A small image captioner, trained from scratch: batches of 128.
Rows from block 10 of the image encoder of a small image captioner, named by matrix and row number. Rows with one number belong to one neuron. Each number is 500 + 25 x the weight over its row's rms, rounded and kept within 0 to 999. All counts start at 0. Numbers have three digits each. After the name is the row's rms in percent of the matrix's.
After each neuron's rows are labels from the 100 images, of 14976, where the neuron reaches its highest value: "strongest on" is what is common among them; "colour at peak" is the nearest of a few named colours to the mean colour under the peak. Only what is clearly more common there than usual is listed. The data: photos with spoken descriptions (Open Images, Localized Narratives).
# fc1: MLP up (encoder.blocks.10.mlp.fc1.weight, 1536x384), inputs 192-383
# fc2: MLP down (encoder.blocks.10.mlp.fc2.weight, 384x1536, transposed), outputs 192-383

fc1.694 108:515500481512466507499577497554462508524513469532501505518500436515486517481512513470532520498518503548489506509493502473516433507463483517534557513475534523446468496456479491527514497519485498493452483500495515473520477485499497501492510529465509500475490507448498469547545538532543472530517497497513477522439452486455483520535512481473528551478504496497519475543494499531497472506482522482476501498524473538523493464517480522530561486457473488488482493464510514532479499502515559481558503513532518503486537509541473507496507475489499470496500516514529477478532573472488481504
fc2.694 116:516509534533478534478547519496529534494537508497512538459512461484488554453522503497528514450499481492483540459503518523488496497487445468526470485450508516493470458443462519522526515512475496505505531492497528457518532505521484494507481506499544524500492497492500499521533532526517498507496507500486504505444461508473480497541503474517476496503486447507503468512521455471532524520501521461500501552482484509532483489517504539478501539451502515486478451448469493514467522525543519497517512519496510467484530510514509510503487478509515473539461506504481479473542497540493529513
strongest on: text has "people"; text has "standing"; text has "man"; text has "wearing"
colour at peak: black

fc1.6 106:495531495582574507503550550468508514495517498504523506499520521490489541504513487441513525477473532447533519500495526498499490494534488520524515487489510507442477533486514525488540550535505505482483511483493516556499504463456532547501511515488503523473497500442498487512478472511516511577521507486478501483471491483540501440520519504444521543524479491506541506520502514501541506504453526485535534461506476485537484513453466494478475514499478485516497510476503463508491527529499496495487527494531484501483516486531529512466515491534531524546480531496531469529510560528508524520
fc2.6 114:497510514547493475462538521456489523512467553432510479483489498469524503554521518473537497503476499490480528478509492498482454496500412574457517503503512466458514497540530494486534506463510519499535477433479486528512487534503490502537466520514548531496488461540479479479504482490488506536550465447489458490462521503507513502505467491454502517479469510485523488512504520502490487513500499548502501520491509484492522518518458515493518468482532516452522454510497453495499491472532490442519460471497483487521465505486492515483513501518447507516525469466504475492481538506497513505
strongest on: text has "trees"; text has "sky"; text has "grass"
colour at peak: white

fc1.162 112:495573498527484491524478497527523472473493503464538489492483496451518494522495501493530485553495498496520457519449474477475465539507480476504505536528502484505512476473438489507480582519490482496524523498519478539488500503503548520498494510487530500483483497533539510530462564547523501521469511503564516478515474532511486565504539524482485528523530503493481501512479504503549511464435502445543512510512485482450517513459553506509497567493459480551492506459515499473498546510462511541476515511480476492498543494490501500494503467476482511495487482482536530462497488519537535455
fc2.162 124:494521473522480504528524497508508522472545513457539517502486516479531508511547503468497482522477500478481491465442504527486484537470448463509452519511502482493501496541517469523513530515524502521483487538514491507502505459474516515495468433493528454499542494526522529518491533515506475527491528473517511482493494473505496516556506531506536517507506509520451505506485490473534506485501465485476479513538426479476508511468514503460496529470435472539503503514472509508528513527464502477449528517472492487552524484566517518535469443505474504514482506478540566463501504545506542518
strongest on: text has "sky"; text has "trees"; text has "grass"
colour at peak: white

fc1.616 107:508487484486518523499578518521469511496487461492500461521538445536475530473529514471500512478511479547517508488510493480498444493498480532511521515470501519470468476439474519536530498509478490540454496485487534488511495515492510518489512518467523503485474494466481506512506513543518466569534492478472455542444434486490487515511496486490494544489504493487487490552506489497508470478497541495500520499509449518546484510482485506515513474455488488512499498468504484539484488509511560484522501536487519513528535526541477525499524467493483442498476515522527491511521568498473462489
fc2.616 112:494467503501463510470512509459511533497528497497484521474524478491471546450494489506531505464501513481490546519526523526486508490496461455512507490454526499490461459472455509503532505495483535511508507499486538456555532538526466489473482479520547527521506497481487491514516514529504497504505510510471489495457461519492499517548499502540475469502498450517520483519512448459548514532513517485513493547464474470525471470511504532488499528454523512507522470464496499499487481535535541503495503532508486494476522516509509551502509486507515483540486489487510498506574476496497534527
strongest on: text has "standing"; text has "people"
colour at peak: black

fc1.644 110:523502506465544523488486506595486526528470476489538453505493502505557517523516526547539466503527510458506495493491492487526481490489472528478525508495490478513534520465479492442505516487470498539475488478522503522492467490499512541475503476530522514533508488528512513475495511487481509548527500475554489533553467468473459524535481514518468545537498537481519519480515473488505496485488506512519479490542537499500504509472528506483507478537514496473487501503534503472506558510487484520497488534520484508465517526517495471466459507488487532511520470511483495480480531445431497483
fc2.644 122:466533505491496487449550513506457525532503523504480539487491498498479467512483503467502500486500476453522519515531490453529480479517477512524550548482520506524513505502516505478517525481530503509451500487528550480531487517506501509503531482433522491551498523473476501498457571496497504515504450496528579522502540473486493486539479554496507539495453535478543521538478489545461487513484513508451513508491563472527488504510523498499485462477480479461510498506497479493466525495494511509493480519543501510464508474501521524483518496515510543495526537502486501508500500462528506485
strongest on: text has "sky"
colour at peak: white

fc1.169 098:513525483495503486511472501535496518502527463501519491553481507473469501525483536512512497536477501532502531561535555530499500537508478532525501524505526452479490444484494548520478479513517518456494452522497482510509515534498515513493530495509516486498512497491506529518501485496484515529513490494526514481540522510530472497468521538521490528503504502538529503501485498475472515471467476478506454502512510483509506484449482489550567499453510487482479505491508494478517490494535545508481536525515476572438475526503518523476484538509514482571499455536495460470522541513533503528
fc2.169 099:471465523518482476513494549451510509498499590516488458475510494495485512510524478493501501521551530494521518456506520530457471507506403478514489494481471529500473534485516520497513518488448486485540515495443493510523518535515513512521505504534497517495492429509509507490488461511472518500480496470472516506481488552493484486492515492503467494497554470475507498496486519430499503532506513502507482497481428516489516511495500483516489496485500528520494451508492506496531494538475504461487500539455491470535480496498538527486531466442504519518516476488517523534523517536473512501
strongest on: text has "sky"; text has "trees"; text has "buildings"; text has "water"
colour at peak: white

fc1.62 102:493517519543496496497504536496486523510467489522534505466494479492503470489514490525520535503495490472452490550519525513518527498481460484507537571515542504490493491508475499457535508470519508516502513489508498507473457521514497468494517500497545491545511469495495458506520535483513500478504483503540495522514500474491459524507445528492494491495538557452548459513521479518505507469530526516507493493511521515527515492503459494527519489477504563431535506479532470506474498509531524510528491514561517554455492514518494526472528543481510503496498510525512491508462516510552484490
fc2.62 105:519524466531522458503496535496483531478502542476490499491522476522487533511512459509508518514492521477480502546504494464485527507500414505495527495498510492491477529478475503465519506529487558491515512489461505522507485499503526537515489521496532476487490419495534485477480522518451503459542478476512463530488508474470493501493520515488455522489497537478532533505525477489540513497499495516508557492500509521493479480498466526520493492462475519511500473477463493464516504503505548455470510535510519533466468471507515465449553452507505495512496520507494518473519537490536488457
strongest on: text has "standing"; text has "holding"; text has "guitar"; text has "man"
colour at peak: black

fc1.111 112:520488507434462483493463480478509490472502485543468555477487531496507489511497454517461528507498502529527488463511491498521485476499476505532541509496489505469455481532507510521507478522524474485509510517532492475504533518527516551519484486520502469467496500485434500524519506523516507486507527510506499467514487493510497472479482527521548475495524490490479485542484487511480494492495492479522551490483484495508527472511530462533493517573475539497517506504517484521521493509498496536480500495517560497485532529547538528492546495489517478494493518522491530501483486462535490508
fc2.111 122:554471542500499498500484501472493508504514552506449536505537503515500484460503479521476530487501511517497507508529490476501502467514447553494527520441517495477476480518474486484505444482523488560527517482491505458501505541515484550505523500532550468517508527504494497445495526500483519464485526507489520489489529507471518513509467537558519484508490496524481521561493460521508502488491468488465484522540504506503466439450459488464485516543519516482525496491489476511498482520487520460462463497495543495462478509509493533527523473500519507509500504520465532475527520445522522514
strongest on: text has "people"; text has "trees"; text has "sky"; text has "buildings"
colour at peak: white

fc1.666 093:496507557557472477501495485525519504508508475535522475524493528503509505520479488505512522534499515478521489523477511512500511479500517506494473503505485478515506504501492492498510509519523548472528519553525462496517532502507481471486510549496465470499489517474517473548478467540557546506525481561524505521488469556529503521537542505486527551539470483486475487468487500515493511446446511464491507501506476518489516530463569466508452495528496516541509510510514464485506535549445476562481491520509511493443560484501501530486524525510521494526544498467522515489479526483474491487
fc2.666 086:469473529499508566504521522510441485512495504478440505517499481485528489519557489469447506477504499497507487493492505470517504513486445487498506520489508472506479527488519468436540503517510529506470486494514500510481497469495471497497487452494522424482537502510487488492512539522543456513498490466507522514483540489477537515485487504529551474467507517518488491529471484535544475534497511516493469516534493466526492508499489522452495481455477477502502524467495507527473502530483520452468509483505495471544496506511530514542485445471462497472469522497505524477513513482501486478
strongest on: text has "sky"; text has "trees"; text has "grass"; text has "buildings"
colour at peak: white

fc1.176 098:472510494485517516531508504512482492460512512476507518512524456493521533484498523442512570465479484522473492501495513481513496546525489482502514471468530503506479497447441497424504511495447525485483518469495461547506481486500523506505495458501528531548527479508538515487505540505492501518524505466508488514508446489511482533535494499473502509489501521491543476534516467477550487549500548487562525466538506501489449566485506535492515512471461513494482514424493504483447499537520532478502516552487537513463504464546525492501508471494491492486521480502499500542536567524495474493
fc2.176 103:465499502525518500498549534467503526464516542462482495481507484534484497489558467485491481456493472486498517479506487489462511474463421478494488512460502521442507487461490477501556486515450500551518503478478553506508509499466508538519475488522586526508458458495489482483483528509473499487524484487515476514462475515474487492511498489504458506479466477505489499533492474471566507508488529517515536499504501480518485500507460508508466525452488500519469477480469478527503475519489518451510504513461504487497471478521516485475535424505475506518460504558482515484551525504539514488
strongest on: text has "standing"; text has "man"; text has "holding"; text has "woman"
colour at peak: black

fc1.667 094:508500494429497517498447490495516471515498508519510521497490481485478534492495455522504500502494495520551469491520482458534485487489472490473548496512477480470442489501460494526514518508497534510509538513519500495495539549528446553478539436503540445484513477462501533467513544496531472478514535519504530486474498518509500505460493519525512496512498507528495521539524451521521492482483541416553529503466478471500477497503503497514499519522515522530452495445546461517484501521497499538441513492493550497462536514495571522480550479531526484495495468513508523532521490465516480473
fc2.667 097:521491522514500455544503517464497510496530597481491520504510503501494501474485450477477515507510551504500523501527511510459480475499463491506512489457518534471492507531483467510512445499495492591531503503467517478502487540485544558507490459519539483528504492500524491503494513475464517504499533488466468464484515516499510481525505503515496473490491482508461531541527469458547517511474482511477521501559482511482468449462486483485476511522484486544517527499473478526523489540504510442453471513483517509503469477525504526508522454491518507543486520524490519502537528496495509554
strongest on: text has "people"; text has "trees"; text has "standing"; text has "holding"
colour at peak: white

fc1.8 094:506492532494525490491548479487479494517500507522482523554501518486501514527553481456474515520568518552526514461510519511519463485459480510524494484510480520449512472507538538549513483495501474476492487474493464515512500458465519532486478504544546460487504488532502527515515453494503486559506475462488507515472473503539499450501488509472496506484508484512471481508453518491484494530468544467508481518491455499524537528465493479510540471486470493528487507481499516538492459511483508548483496454483520499494518485511537475513470487487501496519480504491512517511481518522457514535
fc2.8 089:527478502526513448507502503460468488491504528454446491508501485475500499546513511484503508502475479509509508473492500526489492485538460547465539502455532470460453484515501489489532475491494499471520501502482455489518515539534498530504468525556590473493475508486497502479481454544485528490502509450487478542509503515493544507497471511504539500492503499469480517548466525469520488474454476484491499476519505467470519488454498491513490513515486540465480473478487459458508518468512524469473470499479503475465470487498493508496537502529505483479539459512470532460533553460506514483
strongest on: text has "trees"; text has "sky"; text has "grass"; text has "plants"
colour at peak: white

fc1.605 098:515511468471508543487569475477470521494485478485494513471521471526497532529503467476551491496517517504509473468514454449495467513522485543477481503494478473499507504537490532513533558490512507515489489491484494514491502523529536474514490526495520554493510501532534521517528496490491466542545518483540515493486432507521492515494491517484500585496428511487458489450544511485520502479505527510525521470507499472500525541529509525485503503496445529525455474471498486491469526481541491516522506502511491495481515495499536468479505518499477486470465457456484500470507549496469520464
fc2.605 104:488483485514497525507536527504460491508541536458519477473498505537512496482473511480473490480553520503467498483506474492519487511495449453507470520471492468488524465490504468507512473525462518515462475514480545508546494502461489514524510473496536500485524502536473535492477531503507511523481529475468501468471452481502562553537467476481516493536478507544494491507511479492506521546515517486494513518499475486502484497552520494431454508523525475507481481492512463464496495493509472485483476487446530519521495475531477516580501487509478500497472531493499499516562512493541495523
strongest on: text has "standing"; text has "persons"; text has "two"; text has "wearing"
colour at peak: pink

fc1.740 101:595514467478488521582482502493534511503514494534517459511494480501481503478502482563518528507486480549502451542456535559493537484512521485490504530504492470477490506504461518577482500499489513476504479533495462502476508564535485499492559514511484515506487504522487498478512492476517497475473526522493476462533495495451503494490515487503492482514547509488488511538479497529478510473539491446556471499502516472489471525483498503501526484524457523506513479472517527499501491502531524486483507506526486500492513524495477481512524495493534530536524465502532515486501534504513469490
fc2.740 101:473482477480483515491532540498469493500549501535505523535510481493507464498513524494455496477580503496479521529504481542489500504489457468472467524485461513502530514516508470494522463475521518531473511535505538475527494493485516490496499489481504504515515480543483502502461510478490502492478513492499502469476487486499520538541477471506507481518491471506534456476484504481546513520527506535489478524519473496556501512513495475459475460475503498486482502518496560531532454550455493466518524529493500527519531481509496512555490487500518502520454489461565480552495458514480491534
strongest on: text has "people"; text has "lights"
colour at peak: black