A small image captioner, trained from scratch.
Model: 21.3M parameters, 40-pixel images, encoder arch mlp_mixer, encoder norm layernorm, encoder activation gelu, encoder patch size [4, 4], encoder layers 14, encoder width 384, decoder width 128, decoder layers 12, decoder norm layernorm, decoder activation gelu.
Data: trained on photos with spoken descriptions (Open Images, Localized Narratives), 203450 training examples, 6.5 epochs.
Rows from block 3 of the image encoder of a small image captioner, named by matrix and row number. Rows with one number belong to one neuron. Each number is 500 + 50 x the weight over its row's rms, rounded and kept within 0 to 999. All counts start at 0. Numbers have three digits each. After the name is the row's rms in percent of the matrix's.
Before each neuron's rows are labels from the 100 images, of 14976, where the neuron reaches its highest value: "patch colour" is the nearest of a few named colours to the mean colour under the peak. Only what is clearly more common there than usual is listed. The data: photos with spoken descriptions (Open Images, Localized Narratives). In brackets: how many of the 100, against the usual share in percent.
# fc1: MLP up (encoder.blocks.3.mlp.fc1.weight, 1536x384), inputs 308-383
# fc2: MLP down (encoder.blocks.3.mlp.fc2.weight, 384x1536, transposed), outputs 308-383

patch colour: grey (61 vs 33.9)
fc1.713 109:486627584492477489495428498532574462531512445492508472561477525506523592495520537578419455513519504466605451483621484414460460484478508506554466366486551494473539465544465497575490518548463413383493598497495515471519473483640501
fc2.713 134:444474487520475527599456481471532483433563442498513503445545521558476570566514488567484509493500495565520504448511399442527529567474499556427498490484462612394480480458517500461548547541443548432536533427486510459456547564532463

patch colour: orange (39 vs 0.8)
fc1.721 125:511564565533574501525556532413523536521495541451471460553502474364501496496493435462601484560465513512618522463466512506512447484507506558520540557471542446446510475656434530440456447505540458533523590448438530494516441464524550
fc2.721 133:481510534513488535476402447521525509470536434469530536524491466551468505499497382456437507606467472428492518533508419588507435513483433500497524511497388483557531579376465540483423519516443513549534534411448450481469497432543537

patch colour: brown (68 vs 31)
fc1.382 105:483479498459435466558529481530473483468552429463643557452482437562498509618512525465466422482519501484471504530503474506583554486496545518449516521497471494510456558462562494518619467380596524521457451646538503587487551616484422
fc2.382 123:500490471550471457502537557591543563422518458519593472526574566550369470450566385420401461522483515530444497483514462484395477435507519428423515495470469550473522550447469477471616462407493544479533514471512488580553500601380525

patch colour: pink (31 vs 9.4)
fc1.197 097:506433459487516524465501527489416490484450475476547523522489504426525535561494524471493558461560464433460420535630498427532489533530583575568485478491476402518534531491556458452547470469572520408435412581450447529616525577567464
fc2.197 081:510542523468412459609459471482519513570531530541420441562547416519494510510455503531474476558608544479566547535454477502489503521516538536606499467438508427521700532452455435621484574528456483428491536508445523478493423537500555

patch colour: pink (43 vs 9.4)
fc1.604 097:494477436515470478527423557520490461454560436492506605442484464580469501521514467551488516441464480518485537542459458581506489548525527555449511499514501475495555423520485405544579496446544555476539490497513416471478500512543421
fc2.604 119:502515383423436494417538490529486520482544542527569603487473525527554529429550518465556534412448514581493554511488471632425546601463482473492484549543420535452476341502447451554522573578515559468589466490503528494591497460509476

patch colour: pink (40 vs 9.4)
fc1.248 098:576525451463530476453569498452511432550457509476533575490553456480531470601472496540450506381495429469512451541517509528570476509544606602569507509520608496548477441526503432514584470499548442423487482541483428481494584531567418
fc2.248 115:512475542546453510521472521440537522534482548524497417546572571536519444502496512474435478473397408529502480517463517505445470593495543500529434499596468533510493438459491515455549431452460386532532494484507440598397475446447540

patch colour: brown (69 vs 31)
fc1.282 115:514556575520506459549546503502576539593523452411539486542477560522520573604531523447442510509527529457486493587521537521581434501492610579475494527505471512558521559516573496428547508487503368498398553559527539558480441555504523
fc2.282 120:434591460500493520503528540534510530536490446520448467437429456509508555448472460458595531465545584508514565528467567518514542571486479497438587475498417510530461525431523527505553510614477514458461587488610619580455547436428545

patch colour: white (28 vs 6.6)
fc1.613 109:517537456525431302488474516483446390482347520521448506630477463563504428465522449574464545540427510528528538507526541522481435563506480444504485449474506425443484570498454530504508473504469467554549544460553457392522486492548530
fc2.613 147:536565442484428440581505531493533443481469444514492487520540541499439481515573460518484514570464510527559526426510474502352530537535379431401520422545579535409460527382484550463527496473418538494523518425468439453517501487474501

patch colour: black (34 vs 14.6)
fc1.207 110:516505520517555533472586494453498468415518466447419556451522505472500580477589542474459501541478452493461518455492507527469352515450460497493479442570444457477494603484496538488475492445474402536512559453544457426501418460408469
fc2.207 129:548519512564482466401502521352514487447443515450466502544430518455491530516469592554505453469519538455503541392474542543494418500534412485520554439514549490438409550493512520562460442487421500543525477400612410525600549492495459

patch colour: brown (79 vs 31)
fc1.745 114:631500533497411514542462443504570549501525485412462526485580552513482484561533485443456478544423505483493525585494506516544394471486583549480403463425512539439492434516475557456540475471551462483528530524483505413468579468497490
fc2.745 135:515429491490467489450517532501568552525476503451490445604570526446561437486526506530537491585488512552464501425453481430480524529598479468568455514463588503519539491456426566459485500546426603514556466542517558442477617450492480

patch colour: pink (25 vs 9.4)
fc1.610 107:505505514454480545514489499460546537458551502543512461481511471465528609520601569469577516482501462436451439516475489456472531507500501501494485464509542476526472399475554519594542538488600514481464445531423515541488534487395407
fc2.610 127:479544492524567496562569453446436421514486495572510441527469542457535429423513501475400597551426625498417479501428567422456553498431474449420499509518422562487509559554518468524458440350484560512555467480437409565462552525468463

patch colour: pink (25 vs 9.4)
fc1.645 105:519600508515536493528516494524472474496434510479404554571468430484499581541515494475463609457546494456458511524491515501516405512463522569531474498531460390507431539500682488496479531577488426506471597485512464452488445461408458
fc2.645 124:618552519606516421449517582444567529462406482467419492502439505450531551521509520511543477513453580507492588477423501561536435434478495464551521507537503505484460538586464519531478438502534461468577562400531515514504491421422391

patch colour: brown (61 vs 31)
fc1.133 100:521481481506573458511516494515577555556438546479577356491530495369509488500545455478482455451557469500561490572416457477564536536547513460484560551495535554549445447549584503470552503545498516498462521487462538557454467466401519
fc2.133 136:471435500524518461470529505513516521502444529461578470520500502517572490472467449493447478465511549578483530409468467547503518490531476439475579562490592543473532424483489490518520553553388522536525445439573503434538482428523530

patch colour: pink (27 vs 9.4)
fc1.550 108:512547466489543526517490479491509521437522536487538499459501512482504570480511431524479560509529548493452467480586496439486517599528482480602423426474491461505512600438506471404497482463573470501450444494499475548583511515518516
fc2.550 096:516518437508503431541455430472466396529445559596460469566520504482495373571494502516480600574542449527454453492461467488545571513437501480493475484467457431498533503466524493584522516482494568480559552516536437543527506454459533

patch colour: brown (63 vs 31)
fc1.598 102:520467453403494505529438468519448411524509503567554409459524484538491407496507409497586511453434495494499522532495569528508632530504487496493510583459489506537484512532584478519532513476523548497449472487450481487488460560425459
fc2.598 129:434478546510525539575425428517521516541537529499524401502417558542423487508519461511520504538526467546558553429532546501456536474506494550592477445525559505582563627578566471550483520530419532486477429526484540543436472506573547

patch colour: brown (66 vs 31)
fc1.71 096:545510480512504516490565454491533543434565567431523544444504475534549450559486513483561484541449471491451555509500535559525477523517521546483379444440554549534471451570476477453590486444583449484501408528457536473478544517455492
fc2.71 127:560465494464505486474489490514488581566570491491573481596456460494550428465553533438529508518541485515469489449468476478453524560550462486506473480419589466550554506484387430506430483622499605390481466456506523490581482416450569

patch colour: white (54 vs 6.6)
fc1.511 096:565500475486489425427514489453430450539433644466498497590507508488548440471501478538501625463474505500550452534504568483538475540538471440593511574503510451509453531493504456382485415373524532527487570597512470558487433524512587
fc2.511 108:444471515561556482517494556438466480560548580512423561497496447558456503533490537507563461480459535567447589525497497580585456482456586557520480560529559516535496476564506509436531389536612506436572482585492524505520532520510481

patch colour: black (46 vs 14.6)
fc1.367 112:491594500439538457527545483404551466495506574381501487599505471418493553465494524546495512532548510476524450451511535334503470538530482472646474487488621523475463567546456511470458510518513469488370568435360526480521510578512538
fc2.367 121:531409482539475398622535476490501473537551547508462469498555424529449456422506442528605519422389523520477558511510510545461478509524444453516502540516492592466457500571503608515523450497427514541488462513538474460385538474538504

patch colour: pink (28 vs 9.4)
fc1.75 110:524513468478560452445543514501473498531499487433543567502490507487506454639579481518497547514507457470476486570511532498510516521528683426508478398522500497546471465507573457445650500403593527501478504623494503528500519540474469
fc2.75 118:458490493569411467475529377568499517447588482467530514563544554533453414448484461506452515552502530561469547423553568612457531495615478478427507457488452518509552529416566431493559509461462542584506514450587539585488462533419513

patch colour: pink (38 vs 9.4)
fc1.570 105:617449428448496406499534482427456415558542530462483563489540504500575500575468459565487505363465445483498493589526511528550457586549625613527485500526545529546480444511480372489633435486555430429473505569487463464520524528565522
fc2.570 129:442439551593458428520420494467564492556546491528490495499555478476521492491490565499519572486519403620474565442473474590424495569503601463495473537590444550540548434482495533523570450543506457518478560484474542476575497508493471

patch colour: pink (25 vs 9.4)
fc1.463 103:457585492419530402523527501505479491591430502526485463535524534456534507620553497534490535411450480437535399484572563464562527564523584493480475489563557417550371555529623463508531443513502509459449483581460398570521456552485488
fc2.463 110:444439548476470482512533468424499482524500521572520533504639538500549458542415582476518399391498517555494549505542516449469494591538585486564470465457537624493548533471524587495578525519554567523519539520513495587481475513479539

patch colour: brown (70 vs 31)
fc1.160 115:595521521521460485482530512470531551556483473403471525489546499423497505526537516522473535513572448431509473606478454479633450540586636561481458425497590517537532464538503493489525466468611460482448549545463501504491541548477484
fc2.160 108:481475539593503518505473492488537512531539533517452568461476541556469544491559526453496464532527586575434564550463476489475580553394472453400529437607477562452587447526481588488528537506418562507517500498480482475496488478397500

patch colour: grey (76 vs 33.9)
fc1.469 102:495570540521573551503443483532581541454496443488469504494525551496450626502545454539438460505521496494469413460717488364476435490517496490597303383473561494469579478465504532461494492485494393436500473541507499478503473558534493
fc2.469 122:434559520505524554587416519454540410447489443531479491466512488503449544473538416549529528478472521466442525431478497510493533527480467548452505547444505560413531566503600645449510528495557530539536558410494526453502421513510493

patch colour: pink (31 vs 9.4)
fc1.219 101:642473383454461426484516537451450426575392593494542523562503477523506454509533483506528557453443510472531470618491550512576476516562570511567464546498568514589455488552585453437552410503576404499518497575450449517475553546575500
fc2.219 111:493513411484463499532500496462383433533521473577557541499548491482447505537379510441610633501506469540504553519370425483491525582517488470432566549493438498511574524509534565600547492476505478432405408491525471489582431529453509

patch colour: pink (49 vs 9.4)
fc1.319 109:458546525528520485416450548548509492499424460580474516526524496429507541594510469478472609391476519466487477502476480533507515495454561584468512480483449347601366442549622510580543485548496429396490428563502494581524428442501406
fc2.319 127:464506482541382457557461552581490492437551487495531564527448489487504476549525492508469524470488497532468546551501507536536433453419502515463552540483429498481403542461585480508510561549506463464534525482519591501481475454545505

patch colour: pink (26 vs 9.4)
fc1.520 119:485497505482552532476498575537527529512490451510511500494498394439492576606505515538490496392540517399510368497554461504489490513550593541573455438486588520516518477474572466540563504483577409352390452577475523585485540548611450
fc2.520 123:369539461527528520500433357473519432447484567494514567545579487531570573582560501502466584509480560432469455550497444417591484456458511468556496585537455471431439522432485623481474556465524486512537525497492537445497525482514499

patch colour: pink (35 vs 9.4)
fc1.263 097:522455421510487523455473502528523488452580451499527612423505510577480508518507496517560486484411448534463532480483469559511538518512517515451449480501535502492504414533479347518593512492554559464542458507520509414483508508582441
fc2.263 126:500540411441472547411564436553481528500508493534550561484489573521546545449483516496570506467505501562444539463435444602484558583461474519467505550553445504432528321576414424518504586583522571444540448413514546447604453502540510

patch colour: brown (62 vs 31)
fc1.384 110:486611512475479497520506485527563545482511493472544493527502489537513581508459587508485459536473496524463514475510564515550452580530519557516340470518525535479511606595501479455544517442490418536476440494475532552529556578517542
fc2.384 131:410540483461473480493469482492473532460513484563592509503455464538534548507496543561455478538452453566502506462540566566476427495527489611475422520538506448385475494470499432441445526495521420527479441488489523570524514573512547

patch colour: pink (39 vs 9.4)
fc1.328 104:510505471509445509438488469524529461549441489453538531474467440461554529518486478505475483437527507442461423494625544498529489496526524506684414498510495463559458485511481461484535548458542465454502509557473453517534521491532518
fc2.328 115:506526526447440547500459486524515450432572431505584590450526460546556599558499514441528573432433505524483562511474463491511520522384577653485573533510510614503474459512482484497509500550549578427511590492416508501539457512468387

patch colour: grey (63 vs 33.9)
fc1.339 098:533476495451597546667535523495490529450547502457483588440508488530482683553437504508532478484529520486433521544504475441564467514538496559457536537641486529496421417451519486459532508590571548502506519524488507477513471653413434
fc2.339 116:461453488487575499552517492489484493452438447501538519437508542555423514544456468461405564563376495505409467484522422490492464452514428501458469453514472550454464468430432493453508479452500460473523489461548445513581460645478455

patch colour: pink (31 vs 9.4)
fc1.431 095:551517443399481369550529516422435481555479551495477496534585465434556464537459480522569585384520475510606532595519589545552551553535648530524528541524500438533454501631496520501567464488489486471470515531358502483520558522557439
fc2.431 099:576489574533557488454588436526460497561557472429466565522632582577482406516442480543507445559436410507509545543480431532553432573441544497500535493552526533522535438522524555421563397539482450540409513514513526530571520481503471

patch colour: grey (67 vs 33.9)
fc1.106 098:460529484497500485424401493498567445446584408451406553500463427496483596476594512574441447524545504447460457471624453390490448510522501489599411386496523514497529476520490506477555495493516381383457538565518505462496434542485455
fc2.106 120:470551547489508550535447563472559472455527489526522496460529525533458627492534521489492538398504543501512469545474465486478583486484484557418554478475499621425512514535536577488534560486522588531477636454424501440507443517531497

patch colour: pink (29 vs 9.4)
fc1.244 098:488643520469466459476428490540528413555402461472509494620503528515521492469484481648441479535431466494585479474631563491464473513596490481580457418544570470488511484511446476528544505539463446515488549503519482447463540513616537
fc2.244 128:442510476549492482573510536479578547421540430525515540442534551560514587552582432570538506555457504585578510441421383545488552543509447500393540508536486563418450524441453568457519525487460499467572557457449516404447526490507442

patch colour: grey (65 vs 33.9)
fc1.5 100:498575469427455377497450525422453401518476540531489466574536534466463490556445559477541584404431465443597427573494528505522580478486616565576504515547539404502479540605509459561524443483546486423504440536412455488528486483491463
fc2.5 110:574470606551507482559503479522543509485530596482475551554507421497463556508455545438518430540551365572446557554489493522488501473497579503505503488523502524503563356492549519553568394502542497588538528481557506424484387479445506

patch colour: grey (61 vs 33.9); pink (32 vs 9.4)
fc1.83 100:439532450480496448425417526433413449503499453586449561529562525542552504509470462595562609423416470517561480553554585526510475484545520498527480467530497472627498443473501389520453500460498438476552557604519492455485427519534510
fc2.83 120:404471417483453428462484512465505499500567484582491509551552473575550477410529469544593577517417542596507513470495530551376536515547408440483489457532501539466476487399462498478449420465494490493608550520560516577440539501491595

patch colour: cyan (62 vs 1.2)
fc1.141 110:511582497464466400468557477437422429492401490521460440555523493520479474496534565546472547516437501499652471499571601518491533566501489488524514469596499278442522578487465500471515504460475535520518475471538478543524524569550509
fc2.141 125:524574559437457515530572447472447459512460434459526462578567495507493438472656447477449457419581468505557520493549545494384482643448384462446534464518522549426481460478439430505563474495593523518446490424462491549483439542518532

patch colour: pink (26 vs 9.4)
fc1.114 100:531531470450539444481515476503420471584454521418505493513495510420513466543466438545502614455451480457508467615507485503517528588550614552501481495583516436569474481483542474481581438474584518477458465602440425500523437536591481
fc2.114 101:471512398461511486596551528444473481499523468572376418481457457543523459479405539544428525413512503493512563552484549480600426492454497514503387554540496543465484494604432589477516489487521445581528517471527542593558536494469523

patch colour: grey (66 vs 33.9)
fc1.131 115:495465517523475489445485483428403376486558447584460477464537459514518438522484455537559557446374446526592524502488523557479574502510505503460540497563509424485528461479493438587507443409468572480541471494534418443515464522611472
fc2.131 136:441447511440450457455429418557400550568519564526511492527558564533552459461467523538526492517561518539504487436508491542393526556453391446533540489600391516526545468509492474556449557570454515510496416545489549463588502454565538

patch colour: pink (28 vs 9.4)
fc1.154 102:531532400509487520487488469516562466493584481479484587469490557543434572522526534594495525494557475440457515494514422520537418601623518553494392458455531548495526432502495420562606475484586390425478495528458483453516479531541466
fc2.154 125:421531442441472483475461474576528488484491457509640538524527500545560572480518518455520513417453538539491503423461471552459548506403441541426573544489443585483482460520466507485503526494449618467556486462488468503525434541438488

patch colour: grey (65 vs 33.9)
fc1.394 102:536463466437477423448544501403353465600473550485494521510481477517484431571514493472555554509376419515529469641541589489523533538442552513483526567634459420511422496471471504421490500458508498506527581553516529486490498480525538
fc2.394 118:413411527574486548450422600531448445533504410543561492529549558487397576537467443548358523479536536503476473504437533511444514492523560526449506444537505555530576475428564536531521503458505468501547501534553421599416426572553445